python train.py --model="audio embedding model" --dataset="short read English sentences (LibriTTS-R)" --train_examples=26041 --noise_aug=0.01 --time_shift_ms=100 --n_mels=40 --hop_length=160 --input="log_mel" --spec_augment=false --win_length=512 --targets=["voice"] --num_classes=2 --embedding_dim=64 --arch="conformer" --norm="layernorm" --activation="gelu" --mlp_ratio=4 --head_dim=48 --fused_qkv=false --qk_norm=false --inner_norm=false --subsampling=4 --layers=6 --width=256 --positions="learned" --kernel_size=15 --am_softmax_margin=0.2 --am_softmax_scale=30 --init="kaiming_normal" --residual_init="scaled_by_depth" --optimizer="muon" --muon_scale="match_rms_adamw" --lr=0.0031 --momentum=0.95 --nesterov=true --orthogonalizer="newton_schulz_5" --adamw_lr_other_params=0.00073 --magnitude_pruning=0.7 --steps=10100 --batch_size=384 --epochs=148.9 --lr_schedule="linear" --final_lr_fraction=0.05 --warmup_steps=2020 --weight_decay=0.2 --adamw_weight_decay_other_params=0
Rows from block 3, named by matrix and row number. Rows with one number belong to one attention dimension. Each number is 500 + 25 x the weight over the matrix's rms, rounded and kept within 0 to 999. All counts start at 0. Numbers have three digits each.
# v: attention value (model.blocks.3.attn.v.weight, 240x256), inputs 172-255
# proj: attention output (model.blocks.3.attn.proj.weight, 256x240, transposed), outputs 172-255
v.54:482504499500500500500513500500500500561500500500500403500500503571500500537500500500500452500471500500500500500500508500500461500500419492477500500488482529492503499500500577433540500500536531500500500500470560500500500537500461500500565500500500500500
v.55:500623500500500500589500500500500555500500500500604500461500500455500500500500500460500500500500500433500500500500467500495453500512565500500500500500556471500500500500474513397500500479553490500500500500558500500500401537500500500500500500500500500500
v.56:500500500500504500500500500500518500500553528500500500495500500500500500500500500553500447438564500500500500474500500500500500486500500500500500500500500500500500455500526500511500500500500500500500500500470523500500500478500500500500500500500500500500
v.57:500421500481500562500549463500500500490500471500500500500500500500500500500500500538514412500500500500500500479500500500500593509500494470502500500500500500500446500500500523485500500500500545500467467500500500500447500500536500500500500504500500546500
v.58:500500500506500499477500500500500500500500500500500523543500500522482500475478500500500505500500500466556500500500500500458494500492500528488500500435500500500500500500542500500500518500500500500500502531500500500500500500501546482500463500500500472500
v.59:481500556500500500526500500500500468500500606447500500500500500467500500500455450483500451500500500500500500500500503500500495586475460500500456601500500500500495500552500500500500500468500500530500500500500500500492538500515500489500516452500361506500
v.60:474500537500500500500500523500500500500500500509516500546500500500532500500438474539500500500489419500500500538500500500500437500414500500500500505454500500437500463462500500499500500500500458500500500500421400459408500500471500500500500542500466432457
v.61:512506500500500500500500500500500500500482500500473500500500500500536563500500529500452583500524500500500569527500500378574576500500500500500482500500500500525500500500500519500539500644639456500541474500500500500433500519500500526500500456527500475500
v.62:434510500540433500500500500479500454453498500500500500500500500500500482500565535458500500500500463568500500500500582500500500500554500465500473469500467513500443500414500500500535507500533477500500438500500500500575558474496500500500489500500480420500
v.63:500420500500572500500500575500569500500500516500500500471500499545500500518500475500500500500464500500500487500500500500401500500463500648500500497500500446579500582500500533500500500527403500500535500500479500500500500500476542489500500500500500500500
v.64:500567496500500500489571500500500500480500500500500500474567500534500500455500500500500500502500500573500486602500500459500609500474500500500500500500593436500500359500582374504544500500500500500482489474500500461500500500525552500500483517500500500500
v.65:454500500500500500500500500500500500548500501500531500500509500464500500500500500454500500500500479482500500500553500500479501500503500500513500500500500500500501500476500475500500500500500500491500500500500500500500465500500500500500500500500500500500
v.66:500500500499500500500500500500475555500500525500500500500487500479500500500444500484539443500500500500500425500500531500455500497475500500500500500500500511502500488500552500426500500500500500500500464500500500500500500500509500500500500500500500473500
v.67:448593485500511546500567500527454500510500500500500500500500500500500500500470500471500505553500500500428459500500500478500527500500534500523500500500526500500500399666500500500454425500500500500489500577532404500550428500500484500500500458500500500500
v.68:545500516500500536500462500500378529500500500500500500500500500500500560500500425360500500500533500500500500500500407500500522500500500500500500500500515393500500476547467500500500500500500513500500500500500500500465500474500500500488500504500500544500
v.69:500500500537500500481500500572500500501500500500500500500500500527500500501500500500500432500500500412500502500419574615500500500500543500512500500438500461483500500500500500437500500500500500500500465504500500500500500500500500500500500514500500500419
v.70:500466500500500500500500500500500500500500536500540414500500474500500500500500464500500461500534402500503408500500500500533500500536500500554500509500500499500513500541500500500507500500500498500500500500500500500540500500500502487500500536500500513500
v.71:500500500500523495539500499500500569500428502500500500500525560500500500500500599433500500500500500500476546500500500525500500480523500500448500583549492491500459500500500500500500539500471420500500500500500500500418680500500578500532500500500417408500
v.72:500500449500500623500445500419500500398512500507500567500500471500500500500500460500506500500500500412500500378426581500500535596500500366500500459500508500460432500500518500500500500500500500500500500500500500500500547500548500500600500500500500527500
v.73:398500500481500500500500488459537500492388500500500443500500500500500500500515500500500449500500417500500485500500500544561500500464500500500500500500500500500500500500470500474500471500539500500500500561500474500500500473500495500545500500500500500500
v.74:500498492500568500500500500500500500500500521500500546500500500500443530500500467585500500500500545500500548506539500443500500526519500638516500500500500500500505500500371568500500553532484537500480562500452500525500500500500500500440500500493500561487
v.75:500500500500500500500500541545500500506449500500554500500500500483500511501561500500523541465540500485500507500500495500500500500500500500506500558500500493458500545500500500500500500492500500512500500383494500500500500500500446500500500500500500517500
v.76:434500500583500591500570500500500500500500500500489500538531500446500453596500500500500451500500500547500500468500500500500500500500500500594516494500500500500483519500500500432500500500472500500500500489480500516500500474590500500500500500500500581500
v.77:500577500500487500500500500500500500452500513500500576477500500500500500500369500500500534527409500500405500500500500500436500511445500500606648500500500500500500500500500500500500500501500500500500500539500500480500447500500500500500500500500500500500
v.78:500500500584454557500550500473500413500535500500457500500504500500500486500500490500500492504500500500500500515500485450500500500500500500500500525487527500500500500500510500457500500500500553500500500541500500531500462500546533500500500500485522513500
v.79:500423500500500500500500500500500500600500500500500500500500500705500552500500524500500500500572500500500487500500500500500500452500500500505500523500500500500500500500500500500500500500451500474500500500500500500500500500500541500500500500460500500500
v.80:494500472500470500482596500500500500500558500500500500500500507500500500542500500500500500500500458569559500527500500553525500566504476500500500500486500500500500500500500501500500514500500500518446500492500500500500503500546500500500500500572500473488
v.81:500500500572500562500500500500500500500500500500500500610500500500500500500500500500500500366500500500570515496500500500500475500438485404500500500500602500500500500500500500490507500453507500500500500500500500500463500568597500467546497500500500500500
v.82:500500500500396500612452500500555463500587500500500483414482500500500500500617500500527500500500500500486659548500464500500487500500407454500500562500445554500386466575500409508500486577500500500500472423500619500500500500462500500500500476434500500500
v.83:500500500500563500500500500466500500500500500500500500629500500500500500500500494407500500500448500500500500500500500500500500507500492423500500500500497500412503500500500500500562533459500500500500500500500500500635510500500500500528422500545500500500
v.84:500465500500500500500500533500440500500500500500500379500500500480501554500550500500500535500500500500500500500500526473500493500500500469538500500500500476500513500500423400500500500500500500500496500500500559500509433500458496500500500528500543500500
v.85:500525500500500500500500463500500500555500637465500500478500456500500500535500417423500553500500500500500500583592549622500500500500500500555574500500500500500500500500500492500500519500500500532500500518500500481500502500515465500500500500500500500500
v.86:500497453500500500470500500381500567500500500542500500500500529500475500444551500500547522500500500500517517512480487500505500485500500500500500500458500500583500562500500500500519500467500500482506500500429515500500500500469500500395500500505500471500
v.87:500500500510536563525500511500412500500560500500500500500563500470500502511500500429500500576500440500442416500500494500500539499466481461500443522500500500500413500500433500500500500500500500500514454500500497500644500367500500502500500539500500437500
v.88:500500444500570559474500500542536500500500500500500500474500500500500500500547407500500500500500500500500500500459509525500541568500500500522500459485500650500500500525500500529500500473563475500500483500609500381500500500500500530500478500500486413620
v.89:508500500500491500500500500490500471500500578500500511500423500500500500500500500500500422512500568480500536449380587465500500507500500500500500500498500581500500500500500500500500500500403500512500500500500488500500500500500500500500500500564500500450
v.90:469500558500500500500500500500500500500500473500500509500500500500578488500518500500500564500500419500500500566500500500500500500500516500500575500500506500500518500500500500496500500548511477500500500383527500500500500500439472379500496500500566500500
v.91:500500500500500461500523500547500500500500498500500500515500540500468500526500500500500500499500500500500500405500500500500470425500524500500500500500500500500478500500500500500500504500516500500500509500500480480500500500500500500500500554500500500477
v.92:500500500500500516500441500463500486532525568500500500487500500512500512500500500500514500500465500597603500500500500486500500550594565587404500441500500500500460500473523500500591500500494436500500500500500575500500496500534421579474500500500458500503
v.93:500438500500500500495549500483500500500500500469500500500500528500500500500599500500500500500500500500500526500500500500500500500525500597454500500500500548499500466489515500500481500419444500500462500500500500500423490493500500582500500500525500483462
v.94:500500433545499500500500500500500500500500445500500500437500500466500521485500500525500493500500500450506476500500500500410499473500556500500500617485500603500500525500500500504500500466500506462417500500500500480478500500500500500485500500500500526500
v.95:500500500500500500502500541500500500486525391506500500500500500500500500500500500500500500500461500500502500500483520431500500500500500451500500500500539500500500500500500517422500500500500500500500500503500500500500500522500500500500500500500500504500
v.96:544500500500499500500492500500501500507500500484500500500480500476500500500500489500500500500500500509500500500500459500500500500500567511500500500515500500508511500500500500480500465441490500500500510500500500513500500518500500500500500500514527496500
v.97:517500500500500456500519500500500500500500500568500492500500500500500500500500500532404500500500500525591500500500500505500500500471485500500444500516500500500500500572500452518500566532500424500500500561500458500500500534500599500500431500500500446500
v.98:500500500500500500500500469500500500500500500500500500535500496500500500500500500500500502548500500482500511500500500476500484500500500449500486500503509500500500535500500500500500500500500500547500500500500500500500500500500500500530501500474500565500
v.99:500500500500500500469500500500533500500500500500489500500500500500442500539500500500500500500500508500500500500500500500500500545500500500500500500524496500500500500469482545500500500500522500500500500500500421546500500500500395500483500501500500500500
v.100:500500500490576584544500550500500476507573500500524500500500445500500500500500500504500472571513473500500578536518598500516500489500535500515460500500500477500483500500500563500500544500500500486500500444407488500500500496489516569500500500500515524500
v.101:500500500500500496503500537500486500500500452500517500500500500500427500500500500531500500500491500500500484500559500500500500500457469500498500500500500500500500512500500475500559500500500500500500500500500500500500529500491487500500499500500488500500
v.102:500488500500570451515500500482500500500514438434500479500500500500500500500500500500500448506500500500500500462536511500500500500500509500500500459500470500500565500500533500530500500604500500500500500500500526500491500449477509500553500500522500500500
v.103:500496500500500500440500500500500500500500426500500500502500454500500500500500500500500500456500497500531500500500500500500500500500500500500549544500500500499577500500500500500500555500500500608500500500500500500500500500500500500500555495500500500500
v.104:520500543492500531500500500500500500514500500458430434535500500500500500500500500544520500500517500500500500484500500500451500500552500500493545477471500500487500500500500431500500500500500500500500500500500500500501483500500500500471437471474500500500
v.105:500500500516500511461500421500549470500457500500500500498500500476500500500600500500500500519544500500500534500501500500401500500500500500500500500500553461500594506500500500476500500500500500470542500500569500500500500569500500500500500500500500445500
v.106:574500500500500500508613458530429532500500500500500500500500527500466457557500500471489500420500500438500407500500369487500500500380475468500578500500500500400356500500500500500500500395500500500487500500500500521500500500500500428518500500500500500500
v.107:544594500500445500500500500500479431500500522467500500546492500500500478500500500523500500500500490500500500500500500500500488500446484500500500500500475500500500514500500500500522500500519505449500500500500500480463505500508500500500500500500500455500
v.108:500500607500500500500501500500495500500500470569500567495500500500500457524500500500516500500453500500500500500500500453416500494500500500500500500453500500466500500500500500500500500608500503493500513500500541500500462484500500516500461500500556500500
v.109:500500481500500517500500464470461455496500512500500437500509500500500472407500500494500514500500551487525500468500431500474500500426500513500500500500500500500490500500500501500500500363500598500500500505500500500500500500598500500506500492500500500500
v.110:500500500500500500500500500500512500465500500500500500500500500500500500500500500500554553500500450500500500431500500500500500500500500550482505500500527496500500500500501500442500500415500500530500500323500528483500461500563500500500567500570453500509
v.111:534500500500500500512534528500500572500447500472519500502500500500486500500500500500500500500500500500500505486569500554570500500500525500500500500487500500500500511500500456500574500500476500500500500541500500500500500470497500500500500500500500500488
v.112:500457500508563500500500500500500500500551500500500500500483500500500519500500500500500532500430514500500500500500464500554500500620500695500393500500500500500500500500500500500500504536500500500500500574500443500500500500500500500500421500536605500500
v.113:500451500500500559500500500500500500500435515595500500500500500500500500491512500515500500421375500500460500500500500500500500500545511473500500500603500500500500500561500437500500500500500500487500500500500500500428500500500500500500500500517500500481
v.114:500500500500526480500500500500500500431509500500483490500500457536461500500500500500508504517503500500500500500500448500500500500500445500501500500500510500437500500500500500500420500500500500500500508495500500551500495500500501574500453500515506500478
v.115:500500500500521500500500500494500500500500509500456500500500516500500500477500500498459555516500500507500500515500433500500500500500500495454500500500533520482524500576500500500500500500500541504544500500500500475500500446500346500500426500463501500500
v.116:500492504500500500500500500495500428478500500500468500500500500461500500500500503495500442500500500500500454533500403500473500500491500500431500557500500500479500500481516500459500500500500500507498406500500500489551500500500467500500500500500500500480
v.117:500500500500500500500500500575550458500500500428500500500500500500500568500500500500500500542500500500496453500500500500500500500499434500505500500500500500500504500483450500533500500500500500531500464500533500500500500464500519500500500533500496500500
v.118:517500500406500500500500471496500472500500500500500500500500500500500493500421500500500395500500635520518500532500500500500500500500500500493500500500471500500516500475500500481500500453500477493500500500500500500500500498500500523500500500500447500500
v.119:500500500500500500531500500500500500500464506448500500500500520409500512500500500529500500500518500500500458500459500488500500500500517500584500500500500500500500500500500500500534565500500500498500500501500562528521500515500568429500500500500500500500
v.120:500500500500500500500500500500500500486500445467500551488500500500489440558500454500500451500494500500500500500500500413471527500500500500500500500500500479383470500500500500500500477500595500500504500500500459500500500500500500448500405500500500500500
v.160:517500500500497495500500474500574500500500488500500500500500500500497465492500500500500498500500500500500500500500500500500602500490500500491500500500500500500500473500500500500500500451500500500499500467500481500500500500500500500483500449500500500500
v.161:500494500478545500503492488474500500508500500500500500500500500500477500458500500521500500508500500500500523559500500500500491500500492500500500509481443507495500459500500464500500500500500500503500500500467500516500500529500500500500500500500500500500
v.162:500500591500500500411500500500500500500475500506500500500500500544500500553500500500500516488500500490500500500500490502500575532497500500500500462500500500500500548500500517500500500512500500500500537500500531500500500526500500500500500500500482500500
v.163:500500500523500500500500500500500521495497517500500499500500500500480500500500508500500500500500549500469527472491500490524500492514499500500500410548500500500500500500500500500500500492500533475525500500471500500500500500500496500500500500500500500500
v.164:500566569500492500379500500500487500500500500500500500500500500500558500459500525500500399521500500513500500500500500500500500500500500500500500500500500500500500500437500510509500534500500500500500500500471500500500500500500500499500500500500490500500
v.165:535500496500500500570568500500469526500500500500500500460500522500479495500500564500508500526500500500409487500500447500539500500500500500500500500432471500500500521500500436500500500500500565500500500560500500420517525504500500500500500378500449552500
v.166:500500500500480500500500500484500500453500500566442500500500500441555500500500538500500500500500500542470494500500500500500494500500500500500550516500500500480580500485493500493500500500500500409500514539500500591500500500500500500500500500500500532511
v.167:500500500500500500500500500480499500534500497475500500500500516514500500500500500500500500500500500500601500506453500454500500500500500500500500500500500500500500436553500500500500473500484500500500500500500500500404500500473500500500500500500500500500
proj.54:500526500439519500452453500509500500567500512500500500500500500439507500500500500500500500521500500500510500500500500500500500504500547500470485500500500509500503500500500500527500500500500500500500500500500500500502500500500576500500500500478500500500
proj.55:500500500476500510469500500500500500500500484500500500500563500500500500500500530500500548500500437500500556500446500500500548500464500495500500500500500500423500444500620561500500500500500500500487500454361460500525685521500500578500500500500520500500
proj.56:500500500500552500500500549538500500472500500500500500515500500500500510517500445500500542500449500500500500500466500500471500415456443500500500539500500500500500480500500500500418567500500500451500505500500464500500500516527492500500500500500500500552
proj.57:500549500516443542509477500456493500500459526500500475483500500500500500500500486462500500546500500495521500496500500500500500469500500500503500500500500500483500445500500500500500500547500411422561500500509500576500500500500507500500500466500499500500
proj.58:500572500500500537504540500500500500460500463500516500466500500500551500500490500486500500500500500615485500500553500500500500500500500404505523540500516500441500500547500500500500500500500500500533500500500500500500519500500500500532560493500500500500
proj.59:500555500500529449459500500500530500500500467478500382455500500500504500500500500500467474500500500476500523500500500500500500500541500500500460464500500500500500500500498500500500500500500626440500500500500500500500500500500500500497500500481577462500
proj.60:500500500435500500500500521500500500500500500500598500500500540500486572500513465500500500500508500500500477482500500500500500500500500500499500503500500500500500500555500500442500500500500632500500500500500473500597494500500500500500500500500539539572
proj.61:528483500500500500562455500500500500500500594500500500445500500500440500500500500500500493473500500500481500425500532500433377500500500590497500500500500500500500426500500500500500428440500500526500500500578477482500500500500500500500418500448500500500
proj.62:576411481500500500500476500500453500594494500500479500500486528527500500500500500568513500513480500500433500531500500500472500500500500500500500534500493500479500517571490500542452500442500500500508463442500500500500423500500500489500500500522527560516
proj.63:500607412403500500500500448578500525484500500500500500500500508500500525500500500500511554500500500500500519500381591500500500500432500500500500500500500667664500500500501481462500534500500457500500500539500594500500500500500500532500538500500500469500
proj.64:500545500500500500500396527500500500374500500500514500535529500500500500500500500500500432554475500500500500434500500532500500500500500500533536500500500500500500572500450650500492567500500500500500500500500455500500500500500447500500500500500378504500
proj.65:500500500500500500436500500470559500500491500500500500500500500500527500500500536500500500500500461500500500500500536500500548500500500500502500530500500500520495512500500500500500500424500500500500481500500500500521500500500500493500500500477500500500
proj.66:429500500500500520500510500418500500500500500500500500500500500478500500442536533500500452500500500500500500599500411500500500500500500473500499477500500500498500500531500500550438576500500485500500494500500500500520468458500548532550500500500418500500
proj.67:500500500494446500500500500460499500382500500500500500500442495362500500500500470420454410500533500491500500637607500502500500500513500456500500500464556500367500576500500500500500500483500500459500500500500500500483500500666500500679500500470500500500
proj.68:500500500500441500492538471500500561500500535500500500500500500523500500500500540477500471500500500499533500500575500500513487484496500479500500458500500514500500437500448500474446500500500518500499500463500554500500500500500500500500500410522500561497
proj.69:500500500500500528500500500500500500500462500535500500500500500465500500408500500500500563500500500524500500500529500441500500457500500453344500500500500500500500500500510500500500500500526500500494496500446500500500500500500541500500500553500500500500
proj.70:500492500500459500500500500500523500544500500500500558500600500500465500488500605500500500500500549500466540500500500500521500500500572523500500500500500500500500500500500500520500500500500562500497500500500500500469486500500500437500499447500500500500
proj.71:500500500510479410500500500501500464500500448440524500500561410500500454572500500580500500500546473353457500500511500581500500500500427500500500500500500500514500500500500500513500496500500559500500500500500500500500475500520424500301500519500500500500
proj.72:500500500500502500500530500500500500497500500500500500401500506500500500400423427500500500482500500500500500602503500500500613377500469500500500458399504474500500500500500500538500500566500487500482500500529500500500500500523500500500579500500493500500
proj.73:510500500535500565493553500500449429500565500500443500492568500496506504466470500500500500535500571500500500500500500500450500500465500500512500510500500500500500500500585500500467573500500500500500445500500512500500500500500500500569500500500532489500
proj.74:433432500500489460564498492500500500500464541500500500507500498500500500399500500500500500489500500500522500500500500500500500500500500500500500500539500500500500500500529500470581500500583439500466480500500422500500500500385585468500500500500500500569
proj.75:500553520500500435543500545492500500500500500500500462500491500500500479500427462500496461500491500538570500500500500500500500496500552500500477500500500558544500521518500500558500500529435500500487500570500500500500500500512500508500500561500516500500
proj.76:500500500479432500500500500500450500500500500556417500500448510584500519500500500500500427500500570537500500568500440488500525500500500500407467466507500500500500508500500500500500500500500486500486496500500500500500468393520500500598500500399500513409
proj.77:500500500500596500500567500500500500500500500549500522500395523500500500500624490358487500500606500500604483642437500500500500500477485489406500500500500438365500500500500500500500500500500428500621500500500613500500500527500527500474500500500500427513
proj.78:500500500500502496556500500530500500500500526500514500500500500500500500527500500500478500500500500514500500500480511500500500472500500500513500500586500500500500500500465555500500474461500500500500500375485500500500500462457500500516500500504500548500
proj.79:500500500500500500500485603500463500500500542500500500500500500377500500500500500500500500500412500500500500500500500500500500528500500500493500500500500584500500544500450467500500500500408500500500500500500500500500500500500463500500500500546500467500
proj.80:457500500500500419503500500500596523533496500500500500500500494500500500416500500500500500500500502457500500500500546500500500500500500500500500500500565504507500527500500574500565467494500500500500500500500500500500500563500506500500500500500500500500
proj.81:467500500500506500500478434500426519500500500500500500411455500500644500482457450500500418549500434500500555500500500470500500500617500500500500358500500500522500531500500500454440500500500500500500500500500492500500500500370559460500500500470500533500
proj.82:500569500500604500375500500500446500500500464390500454619563500583500449500454500500500500520534500500500500500485557500500500500500465500500500500535509597611500702500459500500500500500500500500500500500500500584500555592452366500481540478500500500500
proj.83:500500500580500500500500500517500500500503500500500456500500500500500500500489491500500500500500500500500500554500500558500500500500529500541500601500500500500500500638500500500434500456500500488500500500500500500500500500500500426500500500500498500477
proj.84:500468537500500500500500460500513500539500500500468500500500449500500454472500500491500500500500500500471500500500500500518541500425500632500500500500500500557500500500500500500500500464500500500398500500527500497519500500515547500500500450500500500500
proj.85:437500500500500500500500500500500500500500417519500476500500500500500500500594571500552500500438500536500500414500500500500483500500508500500500500500500500500500469500500465500522552534503500500500500367488500500500500649500587500459500500500500460500
proj.86:500500500417531500500500570500451435573530473500500383500500452531500500443473500526500500484500502500500542500500522516500500500500500559500500572500500500500500547500500531500500513500500458500468507500500500500500500500537357500500465500500500500500
proj.87:500500521500408500417500521500558567475479567559431500496500500500500500500436500500500500500500562466500478604500500497500500500524500500534500469500500488436467500500500536500500500505500474484500484428500500595500484500585502529520500500500500500447
proj.88:500500500500409500500500503500573506500500510500500500500500500500500500500500500500500507500500500500500500499500500500500494500567543500500500500500500500500500491492500500500500500508500532500500500500500413500500525500500500500522500500500464495389
proj.89:500500510500500536500476500500471500514500500500500466500500554497500500386500500500553500500500500500500500577583492520500500500500500474450500500500500419494500500500500500500500500500500500417500500500428553520500500500500500500500500522482500500551
proj.90:500462500500500500500500500500500500500500525505500500500500500531386471521500429500500500500500500500459500483500500500500416500500427500471524500500500500500500500471500500500500500340500500500500500564500551500500491500500451500500500500500500500500
proj.91:500500507459524623500500500528534526526500441500500500500500471500554447458500468569473500500500500500500492500439521500500500478490500440500500492500500500500500500500523500500500494500500500500500577500500489500500500500500500500500531500500500482500
proj.92:500500500500414500500523517500536500500500500500500500500500500500500419500500500500500500422493500500500525437500500530500500500500415500514552547536559500480546462500500500500500500500500500500500500500500382500500500500500570500500500500500500554500
proj.93:594500500472500500500500507500500500500500500465500458500527500500500479500508577538500510500500500500500500516500576500500500500500500500466500500500469500500500478500500353500500500500500500499500513500477450500569500558428500500500471500500500500500
proj.94:500500500500500500500500500500500499500428504480494598500500500500500478607500500500500500478500600500499500486473461500582490500500500500500500480500579500500500500500500500500603500530500486500412500503500540500500500500500500500500500500500500500500
proj.95:500500500500500551500640523500500500500500570500504500500500500500500500500500438500500500497500500500500500500545452536540500500500515541500537500500500500500500500500500561500500539500500554500500500500459500500500470419608500500500500500500500500453
proj.96:471500531483500500500548500509500503500500500500500500500500516500500500500500500500500500500500500490565500500509500500500467500500447500539500500455500500500500500491500470500484500552500539500500500500500500477500500500500500500500500500500500500514
proj.97:500500500479500500500482500500436500500493500472509500500592500500502500562500500500500500498500500500500525490500500464465500500500500500510555500500500500500500530500500500500500500500500488500595500462500500500500500500500436500551500500500500500500
proj.98:500500500520500500500519500471500500500533500500500500467500500500500500500500500500500500485500500500500500508500500500494568500500500502500499500500500500500500500500500500470500500500500500462500500500500500500500500500500500500500500500491500500509
proj.99:498500500500500514500500548459497500500480483559529483500500500500500500500500516500500500500500500510500500500500500500500500500500500486500500500500500499500500475509500409500500500500500500500478500500500563500500458500484558500500500500500500500500
proj.100:500468500500500457500495500500571500500500500541500500521500500500500500500500500500555500500500500500500413456500427500500581500500500500500500499499500500500539500500500413537498500478470500568500500539557500500580555500500479500500500500500500500531
proj.101:500500479500500500500471445535506500500500500500500500500500483500500489500477510473500500500500500500500500483424500500527500500500500500454500500500500489500500477500500500530500500486500500500500500476500500500500500500500515500501503500471477500500
proj.102:526500469500484500500500500532500490499500614516425500500500500443500500500500500500500500532500500500500500500500500500500500500500500500524472500500488500500500500489492511500500516500500500477500500500500500502500514552500500472523500500500500500471
proj.103:500500500500506507500500500500500500519500528500493500500500500496500432500500500500500524500500500500500559527422500500500500500500500500500500482500500500527408500500567500500500500500500500415500500463500500489500500500534500500500462545502466500500
proj.104:500509500500500455500500500500500500500500500500500500500500500544473475472500508500500500500517487503500500500500500500512488532447500500500522561548500500507500526500500555474481484452500551500528546533550500500500500574500500500557500500548500500500
proj.105:553500500500500533516500512500456500500542500500500500500500483500557455500500500453551500500500500505525500476500485500538551500502495500500541500500500482496458500500500500500500500500546500500500500500412454500500508500500500521462548500500500500500
proj.106:500548500510430500500500500500500417455441500555513500500500500579500500473500500538464500500500478609500500500447568500477500500566535500500500500498500500500599500500500500500500500598500479500500461500500500500518464500500501500500500500490500500566
proj.107:500370500500500493500499476475500566497518490496541510467500500500500500500466500500500500500500500485500500500500500498500537500500542562500500500500500535500500500500475505500500500500500500500546500500525500500500478500500508500500539500500500506500
proj.108:500500500500492500500500507500456511569500500397500454500500483533460500500473500497500470500500500500500516500500500551548500500500500500470531504500500500500504500500500500474500541412412500500524500500500534553500500500500516519500470500478500536500
proj.109:500500549486492500500500500500500544500524500500485548533351500490467500483500500490520603500500477500443500500500500480500500500576469500500500511567522502500500500465500426500500424553495474500500500545500500500500500500364500442484500500500500519500
proj.110:500500500500500500509500500500500466485500500500500500500436527500543500500487500551455500500500500559500500545500500500500491500500500500500500503500505480500438500500500500500500500500495443500500500654527500500500534500408500500454432500500561500500
proj.111:458501500500568539436500500500500503500574500500500552500487525553500509500500500513490500500500500500500500520407500500465500495500500550494500500516500500500500467500529478500455500584537500487500500500500500500500500455523482500500522500500505500500
proj.112:500500500500408600459526500500496500520409500500500439500500500525467460446500500500500500482500500500538589500522472528435500475500483300500500500500423500500500500500578500459500568500500500500488500500500606500500486500500500437491531500521500500500
proj.113:500559517500500500500500500481500440500500500500480500500508525500500500500433498507500500587712464500500500539487500500474500500488436500500500500500500454500500503507500500500500500500500500533428500500500484500547500500500500500491500500500500484500
proj.114:500500500509500486500500500500500500500500500500500513500500500500500500500502500500499553500500488500500500500500500500548508470500551500500500500500500490500500500512500500500556500500434480501500500500500500494500540500500500500500500511545500498500
proj.115:500500500481500588500500502514500500500478500500500500477500500494409500500481561500566457500562500598499500500500500500407500500484500500558568418500420571494500500500575500527542500500500500500471500490584500500496502500500559500500495500500500500500
proj.116:540500500500500500533500500552500539500500500484499500500500514500410500500504500500500584500500500483500500500500500508494500500500504500520500456500500434500500500498500509500500500500500485500500600500500500500500459540500500500500500500500500548500
proj.117:440494500500500500500494489500500500500500500500500518500500500500500500493500500503503500500500500500500500553500500471500524500500500547500500505449500500500500500500500500500501500532500500475524533449465516500500500500500500500432539500500500500500
proj.118:500476500616500500533500500500528500500500500499500500500501500500500500500546500500500560500500384500500500468500500496500500500500500490500500500500500500500500500500485500500500500515491500500500500500500500473500500500500500500558500500500500516500
proj.119:500500500500500500433500500500500546500500471500500500500472512539500500500449477435500442435459549500500500500506459503463500500500509500500500500500500500500500500500500500500500394500521500500500500500500500500500491484500500500500500500482504500529
proj.120:500526500500500475480500500429500500500428516500490500500500520500419500500500500500500500462500484486500499463575500603500500500553500455500500500500500575500500500500485500500500500500473500500500500500500500526500500500508500500549444597500502500469
proj.160:500500500500500500518500550500500500492500460500500481500500500500500500498500500500500500500470521516500500500500499500500500515500500500500500500500500500500500500500500500500522500500534500436500500500500500500500500500500500534564478500500514477500
proj.161:500500500500500500500500479500500473484504500454509500500500472500500500500500500500489469500500500481500500396500500500500519500500500500510500500539500500500500500500500500500500534487471500474500500480500477500544500500500476500500500500500500500500
proj.162:500500500500500518500500478468500504500513480500500463500500500492537499474500506485500500500515500467503500500500500514478443505516484500479485500500503556500500500524510500500506500500500500476474478500475500512500500500500500500514500500500484500500
proj.163:500527500500494500500500506500500500500500500530555500500500500500500500500500460500500500500506500500500500500500500500500500500500500500500500515459500500500500480500500500500500503500490500500494500500537541482500499500500500459500500500500500453500
proj.164:500425500500500500500503457560500500500469500500500500476500500500500500500580500500500563500500500500500500500500522551500466558500500497500500500500432500500500500545500500495500500500500500458500500500500500500500480507500500546488500500500500502500
proj.165:500562523461500428434500500493500500500502500500500561500500499500500500500500477500457516500525476449612500500500500507523465500500561493500500469500500500500500427502490500500500500500485500500500500500552500586500500442503500500500500500500500523500
proj.166:500500535500500500500531500500500500500526495500500515500500500520456500500438500500500500500500514500556500528500500500500484454450500500483500500505500500500529500500500500539500461462500480647541500500464500500500514500500490500542487500428500500500
proj.167:500500500500500550500500500500500500500489455500500500500477500504476479471500500488500455500500500512447500500558500475500500458500500500500500447500500500500500500467548500500500547515468500556500479500500451488500538500500500500500500382500434500500